A small image captioner, trained from scratch: decoder width 256, decoder norm rmsnorm.
Rows from block 9 of the image encoder of a small image captioner, named by matrix and row number. Rows with one number within an expert belong to one neuron, the router's apart. Each number is 50 + 10 x the weight over its row's rms, rounded and kept within 0 to 99. All counts start at 0.
Before each expert's rows are labels from the 100 images, of 14976, where the router gives the expert most weight on average: "top examples" is what is common among them; "colour at peak" is the nearest of a few named colours to the mean colour under the peak. Only what is clearly more common there than usual is listed. The data: regions of photos with short descriptions (Visual Genome). In brackets: how many of the 100.
# router: slot weights (encoder.blocks.9.mlp.router.weight, 32x128), inputs 0-127
# up: expert up (encoder.blocks.9.mlp.up, 16x32x128), inputs 0-127
# down: expert down (encoder.blocks.9.mlp.down, 16x128x32, transposed), outputs 0-127

# expert 5
top examples: text has "water" (38)
colour at peak: grey (78)
router.10:53 25 51 47 45 52 46 56 48 63 46 54 65 55 64 53 47 48 37 44 51 49 40 58 58 46 49 53 47 63 46 47 25 42 51 56 55 53 50 41 44 81 18 44 32 46 46 54 51 54 60 51 51 51 63 51 64 52 38 52 63 40 43 49 45 63 56 31 51 09 71 52 61 51 55 51 42 63 38 56 67 53 46 54 56 23 49 50 45 59 62 48 50 41 69 54 53 52 63 57 51 46 54 50 38 55 52 58 49 39 46 44 53 60 47 51 35 48 36 50 53 46 47 46 51 55 51 38
router.11:51 26 51 48 43 51 43 56 47 63 46 53 65 56 63 54 48 49 35 44 52 50 39 59 59 46 49 54 47 64 46 47 27 42 51 56 55 52 49 41 45 80 19 43 32 47 48 55 51 53 59 52 52 50 63 51 65 53 38 52 62 41 44 49 44 63 57 29 52 09 71 52 61 51 55 51 42 63 37 56 67 52 45 54 56 24 48 49 45 61 60 47 50 39 67 55 53 51 64 56 49 47 52 50 36 57 52 57 51 38 46 43 52 60 48 51 34 49 38 49 53 46 48 46 53 57 53 38
up.13:55 52 60 59 47 54 37 46 58 33 58 29 50 51 51 57 48 47 49 42 54 50 65 58 44 69 76 41 48 47 46 68 56 55 59 43 33 50 66 39 61 62 50 70 54 24 38 56 37 42 25 53 40 31 42 57 57 54 51 45 40 65 58 39 75 61 39 57 61 45 47 43 56 41 55 42 37 62 67 38 60 46 61 54 53 50 50 49 44 46 37 50 37 60 46 42 30 39 50 57 55 31 62 46 47 53 53 58 55 56 58 46 42 48 49 45 43 50 56 45 41 56 36 46 47 41 45 65
down.13:53 38 49 32 69 53 51 30 62 55 58 38 44 62 48 36 49 53 51 44 46 42 37 59 54 62 50 66 39 55 40 33 42 48 47 56 59 60 36 45 31 51 51 61 69 56 48 56 57 44 64 50 47 53 51 40 41 49 35 68 65 30 66 62 36 49 62 37 56 66 60 52 53 60 41 46 50 47 50 63 37 62 59 55 40 66 67 44 61 56 70 49 63 38 37 58 45 44 50 53 65 52 54 60 49 57 42 37 50 58 45 40 45 59 36 47 58 43 69 47 65 57 50 67 52 46 49 37
up.14:55 51 62 61 48 56 39 44 60 34 62 30 48 54 50 59 46 51 48 40 52 51 67 60 43 66 72 39 43 44 45 68 55 58 59 42 33 48 65 39 62 61 47 67 58 27 36 53 37 44 23 55 38 31 39 51 59 54 49 44 41 65 59 45 76 59 40 57 63 45 45 42 55 42 55 43 37 62 68 37 59 43 59 52 53 52 51 47 44 49 36 49 39 62 51 41 32 39 50 57 56 33 62 48 49 54 50 58 58 58 61 45 42 48 47 44 41 47 58 46 44 58 37 46 46 41 44 61
down.14:51 37 46 35 67 52 50 36 60 52 57 40 46 62 51 37 48 50 53 48 43 48 38 59 57 61 48 64 38 54 37 33 44 45 50 59 64 58 38 45 33 51 53 63 70 52 46 58 56 42 63 52 45 53 51 39 42 51 35 62 70 30 69 61 33 48 59 36 58 66 62 49 58 63 44 43 50 44 49 63 38 61 60 51 35 68 63 45 59 57 68 46 66 37 38 57 47 46 47 58 65 48 49 60 49 61 45 37 48 59 44 39 43 60 36 49 58 41 66 51 64 57 46 69 52 42 50 38
up.15:44 64 47 48 42 48 40 47 43 32 55 42 49 43 45 46 52 59 46 41 70 38 53 64 59 70 83 49 50 57 43 65 48 41 47 47 36 62 61 36 52 50 48 64 51 19 41 42 58 56 28 39 52 25 42 54 61 51 56 55 46 54 45 29 60 67 59 63 54 66 55 56 53 42 51 38 39 53 58 55 55 55 41 43 44 48 41 38 46 57 50 48 47 57 36 55 49 55 42 56 53 35 61 38 45 45 55 57 74 49 52 42 45 43 50 59 59 51 57 65 61 43 39 49 38 44 49 67
down.15:47 44 58 46 71 52 49 41 52 56 52 50 38 60 46 44 44 55 65 38 48 54 31 60 66 65 56 47 42 42 42 47 57 40 37 53 61 54 51 47 45 52 47 43 59 49 33 66 54 57 52 53 41 57 54 46 48 57 47 60 63 42 58 48 47 46 48 42 51 77 53 43 62 58 48 25 58 35 47 50 35 54 43 43 36 62 62 42 46 57 64 49 80 30 39 51 46 56 54 45 70 50 42 57 39 56 45 39 54 45 51 41 38 54 28 63 70 23 65 52 52 47 39 57 50 37 45 40
up.16:47 43 50 45 54 47 33 51 48 46 59 42 49 55 54 39 52 46 50 43 66 40 57 61 49 69 79 47 51 59 37 67 45 47 55 54 29 63 58 37 55 45 47 59 57 16 32 48 48 50 44 30 48 17 44 70 59 53 61 57 56 53 49 42 53 61 54 54 57 82 57 51 56 44 52 37 31 57 48 54 50 54 49 51 40 53 48 41 48 51 54 52 45 48 32 49 47 48 53 58 67 39 67 41 46 53 63 51 64 50 52 42 51 51 46 45 56 50 53 50 52 43 33 40 43 51 52 70
down.16:57 29 49 54 64 46 52 47 58 60 48 54 50 59 51 58 53 51 59 52 47 53 47 57 71 86 55 50 37 46 43 42 73 28 29 59 44 52 42 41 44 55 55 42 56 39 50 68 59 48 51 47 58 53 59 26 47 56 48 50 65 43 46 62 37 48 54 41 52 62 57 40 65 44 55 42 51 50 53 57 52 55 61 51 28 49 66 44 48 54 67 53 75 34 37 50 53 50 58 51 77 50 54 50 49 58 53 38 52 52 50 42 40 55 34 65 69 46 51 50 50 52 50 61 49 34 47 39
up.17:53 54 58 63 40 58 53 41 60 32 58 40 42 44 45 64 49 53 64 47 47 53 61 51 37 67 66 38 49 41 60 68 65 63 62 36 34 41 58 44 63 53 48 74 60 38 53 51 45 48 32 63 38 45 43 53 47 55 40 43 27 64 64 44 73 64 39 60 59 48 40 41 46 42 51 59 36 51 72 38 51 44 57 46 48 56 44 52 43 49 35 51 32 72 51 40 37 45 50 49 39 42 47 48 63 41 48 53 53 61 59 55 33 43 51 39 44 49 57 50 44 59 49 58 47 33 47 59
down.17:50 31 42 34 67 38 48 34 61 54 53 49 55 58 53 39 43 45 55 54 44 43 42 50 54 58 47 73 46 63 42 37 46 46 51 60 59 50 39 43 27 52 54 57 74 59 44 67 51 50 59 51 52 57 54 42 48 50 38 55 63 32 74 60 46 53 58 35 66 72 69 59 63 60 56 45 45 43 51 60 37 57 54 45 49 74 56 46 61 49 72 54 64 39 40 62 47 44 46 61 64 42 46 49 48 59 42 50 50 50 36 46 42 50 43 53 60 41 70 50 58 65 47 63 49 42 53 38

# expert 11
top examples: text has "sky" (33)
colour at peak: cyan (51); blue (30)
router.22:44 43 48 37 38 55 45 62 44 54 55 52 51 56 53 47 47 57 48 43 57 50 47 63 45 54 57 57 42 67 43 47 46 49 61 44 48 54 40 52 43 76 13 49 23 60 50 38 52 55 51 51 53 47 61 51 56 58 52 50 53 40 36 50 48 49 59 38 54 12 78 55 44 64 54 53 43 62 42 60 69 51 44 46 52 20 57 47 49 57 66 44 39 43 65 54 51 56 54 57 49 38 46 51 46 47 46 58 55 34 51 46 48 55 60 42 47 46 22 54 56 46 44 45 45 52 58 47
router.23:42 45 50 34 41 59 41 60 43 48 59 54 43 62 57 42 43 59 50 39 62 50 51 68 47 56 58 52 38 62 35 46 45 51 61 42 44 50 40 52 47 71 22 49 27 65 44 36 52 57 51 54 52 45 56 51 59 63 54 46 57 45 39 49 48 44 61 39 59 24 73 50 42 69 57 50 43 66 42 61 70 48 43 41 56 25 61 40 52 59 65 37 40 47 60 52 54 57 54 62 57 36 50 52 48 50 41 62 58 38 55 40 48 57 51 37 51 42 27 52 62 46 37 39 39 54 55 48
up.13:39 51 60 51 56 62 38 50 45 38 61 48 38 56 54 54 40 61 47 35 56 49 54 66 50 64 70 32 44 37 40 69 53 53 55 41 28 50 64 42 65 51 57 60 65 34 34 51 55 58 41 50 31 27 33 51 57 56 52 38 54 62 64 41 55 58 55 55 66 51 38 37 52 42 59 41 40 61 50 51 57 47 43 41 49 56 44 40 47 60 45 42 47 54 39 32 52 50 50 63 61 37 62 50 51 55 43 65 59 70 68 39 43 51 47 44 49 39 60 54 59 60 32 40 37 41 43 58
down.13:51 44 56 46 65 59 50 45 52 50 41 51 48 58 52 54 50 44 61 52 56 56 42 48 70 74 63 54 37 47 49 39 65 31 33 65 56 53 45 63 43 51 61 53 53 48 43 62 51 51 60 49 53 45 48 21 64 64 47 60 61 40 52 66 42 44 50 39 61 70 49 41 65 48 41 41 51 47 49 51 45 61 50 44 31 55 60 58 56 49 56 53 79 36 34 44 54 52 55 65 65 44 39 57 45 65 45 41 58 53 49 47 29 58 37 64 69 41 58 49 50 43 53 55 42 28 43 38
up.14:58 78 62 63 45 45 46 27 66 39 49 39 49 45 35 49 56 39 52 59 46 52 65 35 57 50 52 47 47 50 57 54 69 45 42 51 48 59 67 60 59 49 61 58 64 50 45 43 40 31 36 42 40 47 49 54 36 43 59 51 37 59 54 48 63 44 27 59 50 51 42 45 41 40 51 39 64 55 62 26 49 50 74 61 37 59 46 63 51 34 33 57 50 53 38 49 38 36 39 50 54 47 53 50 47 44 56 45 38 57 46 64 54 46 67 54 54 55 67 42 35 57 49 57 65 53 43 64
down.14:59 26 46 39 60 40 62 36 68 49 50 36 67 41 56 47 36 46 62 50 45 45 32 50 67 52 45 71 42 53 47 35 44 31 33 58 52 34 51 39 30 39 65 38 63 58 50 50 56 44 63 70 49 55 49 52 49 49 41 56 62 37 64 48 39 57 62 41 58 56 57 71 62 50 56 46 59 42 55 61 51 28 59 50 54 57 52 54 52 60 67 50 63 32 53 56 51 44 42 45 58 51 53 50 40 57 46 49 50 52 39 41 37 55 36 61 52 66 56 54 59 69 48 56 50 38 49 50
up.15:52 51 68 63 56 57 40 45 60 47 57 38 46 60 56 54 43 39 45 46 45 58 58 55 45 63 61 40 46 47 43 60 65 55 57 45 42 52 64 49 65 72 48 63 57 34 36 66 41 38 42 53 32 37 52 53 47 59 54 42 51 55 61 43 63 41 33 42 57 40 47 37 55 35 64 43 46 64 54 29 72 46 68 62 44 41 45 49 39 41 33 43 37 59 45 40 38 31 55 62 60 32 61 56 43 51 56 61 43 54 54 43 43 60 53 42 48 43 57 34 45 65 38 43 59 40 38 62
down.15:56 44 52 44 66 54 55 38 66 49 38 35 54 47 52 51 45 52 56 61 56 56 27 42 62 63 71 61 40 49 54 28 66 41 37 59 71 52 36 64 35 57 65 62 56 38 57 61 67 45 68 49 40 33 47 38 66 55 49 53 55 28 58 64 28 37 53 30 65 66 52 51 54 50 46 49 56 49 51 55 42 54 54 52 41 57 54 46 53 52 57 48 63 37 45 55 42 43 47 69 52 53 53 61 45 62 38 48 59 48 46 49 39 65 49 59 56 58 58 52 54 51 65 50 45 40 45 35
up.16:69 51 59 55 49 43 34 46 65 45 51 28 51 51 54 55 58 33 45 61 52 46 59 41 54 46 54 54 42 60 49 52 63 47 47 60 49 53 59 63 52 63 39 55 46 49 36 44 26 22 42 52 48 44 57 45 39 41 47 56 43 51 48 64 62 43 29 45 46 43 56 50 50 53 53 37 52 68 55 34 60 44 75 68 54 45 59 65 54 28 49 60 52 48 60 54 27 33 45 56 62 36 66 43 48 59 58 45 45 44 43 61 59 50 53 53 36 61 45 38 26 50 38 50 63 58 53 51
down.16:62 47 45 45 51 55 62 38 61 54 42 26 61 43 48 45 43 56 49 52 62 66 19 44 53 43 56 58 66 41 50 35 45 46 49 46 71 41 40 39 40 56 50 48 56 46 69 52 73 41 81 54 44 38 48 56 48 38 54 47 60 27 56 34 22 46 57 42 54 61 51 44 43 43 50 66 57 58 47 56 48 36 55 55 69 58 33 58 45 59 56 48 49 46 55 51 44 43 31 53 44 44 61 70 46 42 46 48 60 57 48 43 49 59 62 54 45 59 51 58 56 42 62 53 45 49 48 48
up.17:49 47 43 44 58 55 37 53 44 45 56 48 44 40 50 52 53 63 40 34 65 36 54 63 58 40 61 46 46 65 47 68 35 50 43 59 28 49 54 46 48 43 31 49 41 34 33 42 50 59 45 48 56 26 43 33 63 42 47 60 53 52 45 58 51 69 60 51 68 50 60 56 62 56 40 38 29 55 46 57 48 46 39 39 60 40 61 44 57 60 58 54 70 44 60 50 52 59 40 47 55 37 65 36 55 62 45 58 69 49 67 43 56 45 43 63 37 48 42 64 55 39 33 51 33 61 56 46
down.17:53 33 56 57 57 55 44 55 53 52 36 51 59 53 53 45 52 55 67 35 45 51 45 62 74 53 46 33 39 48 33 60 43 29 34 64 47 30 70 43 63 53 55 44 44 60 28 58 49 49 44 71 51 62 53 53 35 46 39 50 60 48 46 45 44 44 54 44 42 59 50 45 68 39 53 27 53 38 49 42 44 35 51 47 56 53 46 52 48 56 46 50 68 32 61 49 48 64 44 53 72 53 45 49 40 61 50 33 50 49 62 36 36 58 43 58 49 52 36 51 54 47 32 61 50 27 44 47

# expert 13
top examples: text has "green" (36); text has "broccoli" (25)
colour at peak: green (41)
router.26:47 34 48 41 37 50 49 54 45 60 56 50 44 61 54 39 51 47 54 56 50 53 47 44 49 58 47 55 46 62 48 38 36 49 60 32 59 54 43 53 47 82 18 59 31 64 58 46 53 51 54 47 50 57 61 51 51 57 60 48 54 43 43 53 52 33 51 39 44 07 68 53 44 65 56 62 60 54 53 52 73 49 53 52 44 24 59 49 51 49 56 46 32 49 65 55 44 48 65 50 51 39 39 51 53 32 53 48 43 42 44 51 43 57 71 44 59 52 35 43 51 53 50 45 52 47 56 59
router.27:61 40 57 49 53 41 37 44 62 52 49 38 66 62 62 46 57 34 32 56 55 45 57 50 49 57 61 58 47 59 36 52 47 47 55 61 46 64 69 45 44 61 59 58 43 44 37 62 37 32 42 42 54 39 63 72 54 49 49 58 57 47 41 41 56 48 41 38 42 62 59 54 61 41 58 37 51 65 41 37 62 54 68 67 42 42 46 55 42 38 53 57 45 43 38 60 39 27 58 65 65 38 63 44 33 62 62 45 53 40 35 50 55 56 54 47 53 58 51 29 36 45 36 40 61 53 43 65
up.13:46 45 59 61 49 68 47 43 55 42 63 44 51 52 53 65 34 52 50 30 44 59 59 68 39 67 56 34 43 43 43 65 44 65 62 40 35 41 60 39 62 64 40 68 53 34 47 56 47 49 38 61 38 42 40 48 67 61 51 34 40 64 62 42 63 64 46 53 69 37 51 38 54 45 55 48 35 56 63 44 62 40 52 50 56 45 50 35 42 54 42 39 41 64 63 33 44 47 50 56 50 40 56 57 55 49 46 66 60 62 66 36 38 51 51 44 39 34 53 48 52 63 44 45 41 38 43 60
down.13:61 46 35 36 53 50 54 31 79 69 37 32 43 37 43 45 54 62 43 52 48 43 30 51 56 55 61 63 56 51 54 38 48 47 43 49 61 51 34 50 33 60 54 52 60 53 61 50 74 33 63 56 48 42 39 45 52 54 49 41 53 32 61 55 32 60 68 47 58 53 53 59 45 55 67 58 56 63 46 68 50 42 68 61 52 57 42 53 57 63 65 47 62 46 42 53 42 28 54 43 44 48 54 48 53 49 57 53 46 59 50 46 48 44 55 65 50 54 64 72 54 59 66 49 60 48 63 46
up.14:60 50 41 47 39 41 39 49 58 45 59 35 59 47 48 53 63 46 49 52 64 35 62 60 43 62 65 59 62 65 48 61 42 61 59 57 40 60 56 45 40 72 50 58 36 26 40 47 41 45 38 47 60 34 57 59 64 44 37 61 49 48 39 43 70 74 54 44 48 41 66 60 52 47 43 42 32 61 47 52 67 53 50 55 44 34 45 54 45 47 60 65 44 51 54 60 36 46 45 53 52 33 60 32 47 56 59 42 71 38 44 58 46 46 51 52 35 62 37 49 41 38 38 50 47 46 63 63
down.14:46 60 53 49 51 44 50 41 66 53 17 47 41 49 52 61 49 54 45 63 53 46 39 46 59 67 67 68 71 46 67 33 61 40 33 58 59 43 38 69 37 47 48 49 45 50 59 45 58 45 54 51 48 38 50 45 62 66 65 53 38 38 60 61 39 60 55 53 65 38 41 58 40 52 49 59 51 61 49 59 62 38 54 55 65 40 22 50 58 56 54 52 65 49 52 55 49 39 57 47 35 47 51 49 58 51 51 67 54 50 44 62 41 47 64 77 56 46 55 48 50 58 66 34 51 39 52 48
up.15:47 46 59 63 51 68 47 43 58 48 58 44 55 48 52 67 36 55 47 31 44 60 57 67 39 61 59 34 46 40 47 68 48 63 60 46 35 40 61 36 63 58 46 58 55 27 43 52 47 51 39 61 39 40 35 46 67 58 46 34 38 65 64 40 60 66 46 53 70 47 47 37 57 39 55 47 28 55 63 43 59 42 53 46 55 50 47 39 39 57 41 42 44 65 60 33 44 45 50 55 50 41 59 56 54 54 40 63 59 64 71 40 40 53 42 45 37 36 56 50 52 62 43 50 41 37 42 58
down.15:66 46 37 38 58 58 52 32 78 62 39 35 45 38 43 43 45 68 51 42 45 46 30 55 57 57 60 56 53 50 51 44 43 45 44 47 58 51 38 49 35 62 52 52 58 55 60 48 73 29 65 54 51 42 43 39 46 48 48 42 59 32 59 52 27 60 72 47 45 57 54 59 50 55 64 56 55 59 47 72 50 44 73 65 48 59 44 48 55 69 66 49 62 43 41 50 38 29 55 47 43 46 54 49 51 51 60 45 44 57 58 39 49 45 54 64 50 58 61 58 53 61 60 51 64 46 56 40
up.16:39 47 51 66 39 64 62 49 50 53 42 55 63 28 39 72 48 70 50 43 41 55 42 55 52 50 45 42 48 51 65 64 46 49 54 49 46 52 53 47 53 63 23 50 40 42 58 39 59 64 49 55 46 59 47 49 53 41 34 45 36 51 54 47 49 70 56 51 60 23 58 45 58 36 41 59 33 44 56 51 50 57 41 34 51 40 39 45 34 69 54 51 49 52 77 42 56 61 40 39 30 51 48 51 52 49 38 55 52 52 64 50 48 41 56 60 33 45 45 69 59 53 59 71 40 52 48 48
down.16:47 42 43 45 55 41 52 33 53 56 44 45 56 34 46 55 58 41 46 63 61 55 30 37 53 62 64 70 55 55 60 35 59 48 48 55 68 57 30 63 32 53 56 48 65 40 65 60 61 53 70 40 45 33 51 37 63 54 59 52 52 28 65 63 31 46 47 42 67 63 53 51 50 51 58 66 51 57 50 54 52 52 49 41 43 59 48 40 56 42 66 62 52 49 31 63 49 45 48 42 42 52 50 62 59 57 49 62 61 55 36 59 51 54 49 58 60 59 67 58 54 50 68 45 40 47 63 29
up.17:40 46 48 56 35 56 67 49 47 41 36 57 53 33 41 60 51 74 62 45 45 52 39 54 46 53 43 47 53 58 58 74 44 50 54 43 45 44 47 45 48 53 28 52 42 33 53 37 56 64 38 56 47 51 44 60 43 41 34 44 38 56 44 41 54 68 57 56 58 32 55 47 49 42 41 66 28 40 58 59 44 55 34 31 51 48 32 47 40 68 50 56 52 60 67 43 59 66 38 40 36 49 45 46 67 46 40 47 60 54 62 53 34 41 59 62 41 53 42 70 55 54 55 64 37 46 58 55
down.17:50 46 54 41 61 43 48 51 48 45 30 46 57 47 48 48 31 45 55 60 53 51 30 42 47 79 47 64 63 51 58 30 62 39 43 50 75 55 47 67 41 46 52 57 58 40 54 47 59 48 66 40 44 53 51 36 56 53 57 53 50 27 70 68 29 47 51 42 67 50 53 56 50 57 62 61 36 42 51 57 37 60 47 45 44 52 54 47 56 49 57 50 67 55 26 54 41 45 69 37 40 42 55 50 44 42 63 57 59 52 49 66 50 52 47 77 65 52 56 46 50 53 52 58 46 35 47 44

# expert 1
top examples: text has "sky" (33); text has "blue" (26)
colour at peak: blue (59)
router.2:35 37 37 38 28 54 58 58 39 58 44 62 55 54 50 41 45 64 54 42 52 50 38 62 45 66 58 57 62 55 48 51 30 50 58 37 55 55 43 35 40 52 50 53 41 36 65 46 64 67 59 45 60 48 53 70 66 61 37 50 59 43 40 32 39 61 65 45 54 49 58 58 38 50 48 65 34 40 40 64 51 58 37 36 38 42 39 35 40 66 60 40 40 47 45 57 62 66 61 50 39 57 39 54 52 31 49 54 57 48 50 38 34 54 52 49 58 41 42 60 66 44 58 48 39 41 59 53
router.3:42 48 43 42 18 51 57 45 43 43 52 57 67 47 40 44 53 61 57 45 53 47 45 57 49 62 54 56 53 61 49 57 26 50 65 43 52 57 50 38 44 70 36 64 32 24 56 30 60 61 51 46 57 50 55 68 66 53 46 54 53 46 42 38 48 67 59 47 57 28 66 58 41 46 50 55 33 48 43 61 64 54 40 40 39 32 44 39 40 67 61 47 38 54 57 57 56 60 49 50 38 47 49 50 51 28 47 50 52 44 53 45 40 47 71 53 51 51 38 57 59 46 57 54 50 40 62 68
up.13:63 57 64 52 48 50 35 43 61 47 58 36 49 58 58 38 53 37 38 61 58 48 59 41 57 45 55 52 43 56 40 56 66 46 47 64 47 55 66 72 53 51 49 46 49 56 33 34 32 31 43 43 47 40 54 37 31 46 52 53 53 52 50 71 59 42 29 47 48 52 54 48 54 52 60 33 56 64 51 30 61 41 72 62 56 48 58 68 57 33 49 54 53 43 50 50 37 31 48 62 67 39 69 46 45 63 52 53 44 46 44 54 65 55 43 47 50 56 56 35 36 53 37 40 67 60 44 54
down.13:57 49 42 42 37 35 56 39 67 49 48 31 62 48 53 41 49 54 44 59 63 58 22 46 49 42 50 66 69 45 55 36 48 48 51 47 64 50 34 37 32 56 46 46 54 46 68 55 78 42 84 57 56 35 52 61 49 47 61 48 55 26 59 44 19 54 55 47 60 63 54 53 35 48 58 67 47 56 46 57 52 39 55 55 58 54 42 52 48 53 54 38 45 46 52 54 37 41 36 50 40 44 56 63 48 40 49 61 53 55 42 50 50 57 56 54 33 47 54 53 54 55 67 48 48 54 57 50
up.14:55 56 42 45 42 32 52 47 49 40 51 44 56 35 34 54 72 49 57 58 64 30 53 48 50 55 62 62 59 57 61 59 42 52 49 48 42 66 50 45 44 53 60 63 45 39 50 56 50 52 35 41 58 43 47 65 55 41 47 73 36 57 40 39 64 69 53 62 46 46 53 66 42 52 35 46 44 47 63 53 49 62 49 49 35 49 42 52 52 49 50 70 46 56 45 65 45 53 32 39 44 46 50 29 51 43 63 35 64 47 44 63 48 32 72 63 54 71 42 60 44 36 50 60 43 46 66 65
down.14:48 45 53 57 62 54 36 58 36 53 46 55 52 60 56 45 50 42 60 48 52 50 54 51 67 63 53 47 16 48 35 45 58 35 35 59 55 46 56 66 56 50 58 61 44 51 33 58 43 59 55 57 48 55 51 40 51 55 26 45 63 47 47 69 39 31 42 42 49 40 48 37 71 47 40 35 53 40 58 37 49 62 37 42 41 46 64 51 52 41 44 49 65 40 54 43 60 67 45 54 74 44 45 54 41 67 51 36 53 54 47 42 30 61 47 56 60 52 41 49 56 41 39 66 39 30 43 45
up.15:65 54 44 48 61 43 42 45 48 43 44 39 66 41 46 52 58 39 43 57 56 45 51 45 65 40 53 55 49 66 55 58 50 39 39 66 48 67 57 43 44 80 37 50 34 37 38 64 44 41 47 37 55 43 60 48 48 37 67 55 51 46 45 48 53 57 48 33 47 22 72 54 49 45 43 33 54 62 48 48 67 57 52 61 39 28 48 62 49 41 53 62 65 41 59 52 39 51 40 47 51 39 65 42 41 64 60 47 53 42 44 58 67 42 63 67 41 58 38 54 39 46 49 50 61 63 57 58
down.15:67 56 56 33 44 63 40 48 53 53 62 40 43 63 45 43 40 62 39 38 44 50 42 62 42 36 44 47 46 42 43 51 46 58 55 41 42 59 42 33 51 52 52 52 43 54 68 43 69 25 58 48 45 45 48 57 36 47 52 44 59 62 41 50 38 49 63 59 33 35 43 43 39 63 68 61 49 58 41 64 57 52 67 64 51 44 55 42 54 66 54 47 47 54 45 37 30 38 39 62 38 50 44 57 63 42 65 37 39 71 62 36 64 55 41 41 48 63 51 68 42 48 65 56 60 57 55 52
up.16:55 47 62 60 57 49 43 41 59 39 52 32 46 41 47 56 58 46 37 52 47 49 65 53 68 37 39 46 36 52 63 50 53 43 44 60 45 63 59 65 57 63 24 62 51 50 41 52 35 40 35 45 45 54 49 20 46 49 59 53 34 61 52 66 67 47 41 52 57 24 52 46 57 51 47 35 49 57 72 40 58 40 61 53 60 47 55 54 49 47 45 67 63 52 61 52 31 45 40 40 50 40 58 44 52 59 47 44 50 49 55 61 74 42 77 51 45 58 47 47 40 53 45 54 48 68 48 50
down.16:52 38 52 49 45 53 47 50 60 56 17 42 52 50 55 49 52 53 48 40 61 50 45 52 84 63 38 42 54 56 52 52 58 29 32 49 50 40 48 45 52 50 50 42 50 49 49 35 48 51 50 59 49 49 48 52 53 61 73 52 56 46 53 47 35 58 55 46 49 69 57 50 53 38 48 44 54 43 50 49 54 31 56 44 70 52 20 48 51 64 60 47 84 37 56 48 52 55 60 48 51 46 46 46 47 51 55 43 51 52 60 40 29 41 51 87 47 53 46 43 55 43 52 34 55 47 49 48
up.17:65 60 50 67 52 34 50 34 59 42 42 41 61 35 40 64 69 39 53 65 47 45 55 37 56 48 52 57 51 57 61 65 71 46 39 54 45 56 57 54 51 51 51 54 53 50 48 58 44 40 32 53 51 48 53 52 32 29 41 64 33 56 50 49 64 58 40 56 39 48 51 57 52 37 39 47 54 51 65 38 47 55 62 61 43 52 42 72 45 36 37 70 53 54 48 59 40 47 26 42 46 47 51 38 50 51 65 38 50 46 40 70 52 37 59 66 45 71 54 54 29 43 50 63 60 49 56 54
down.17:52 30 59 37 66 53 42 35 51 49 57 51 52 66 60 35 42 43 56 50 48 54 43 54 55 50 41 58 32 54 32 41 49 45 52 52 56 50 43 45 38 48 50 54 68 54 45 69 52 54 65 49 51 59 55 41 47 34 30 57 71 34 66 55 39 35 52 29 54 51 61 52 67 55 37 48 58 36 48 51 34 59 46 42 49 69 61 52 50 46 62 41 49 41 50 60 42 59 26 59 73 55 46 56 46 58 44 40 53 46 42 38 48 71 38 43 52 51 64 47 47 51 38 74 46 49 40 40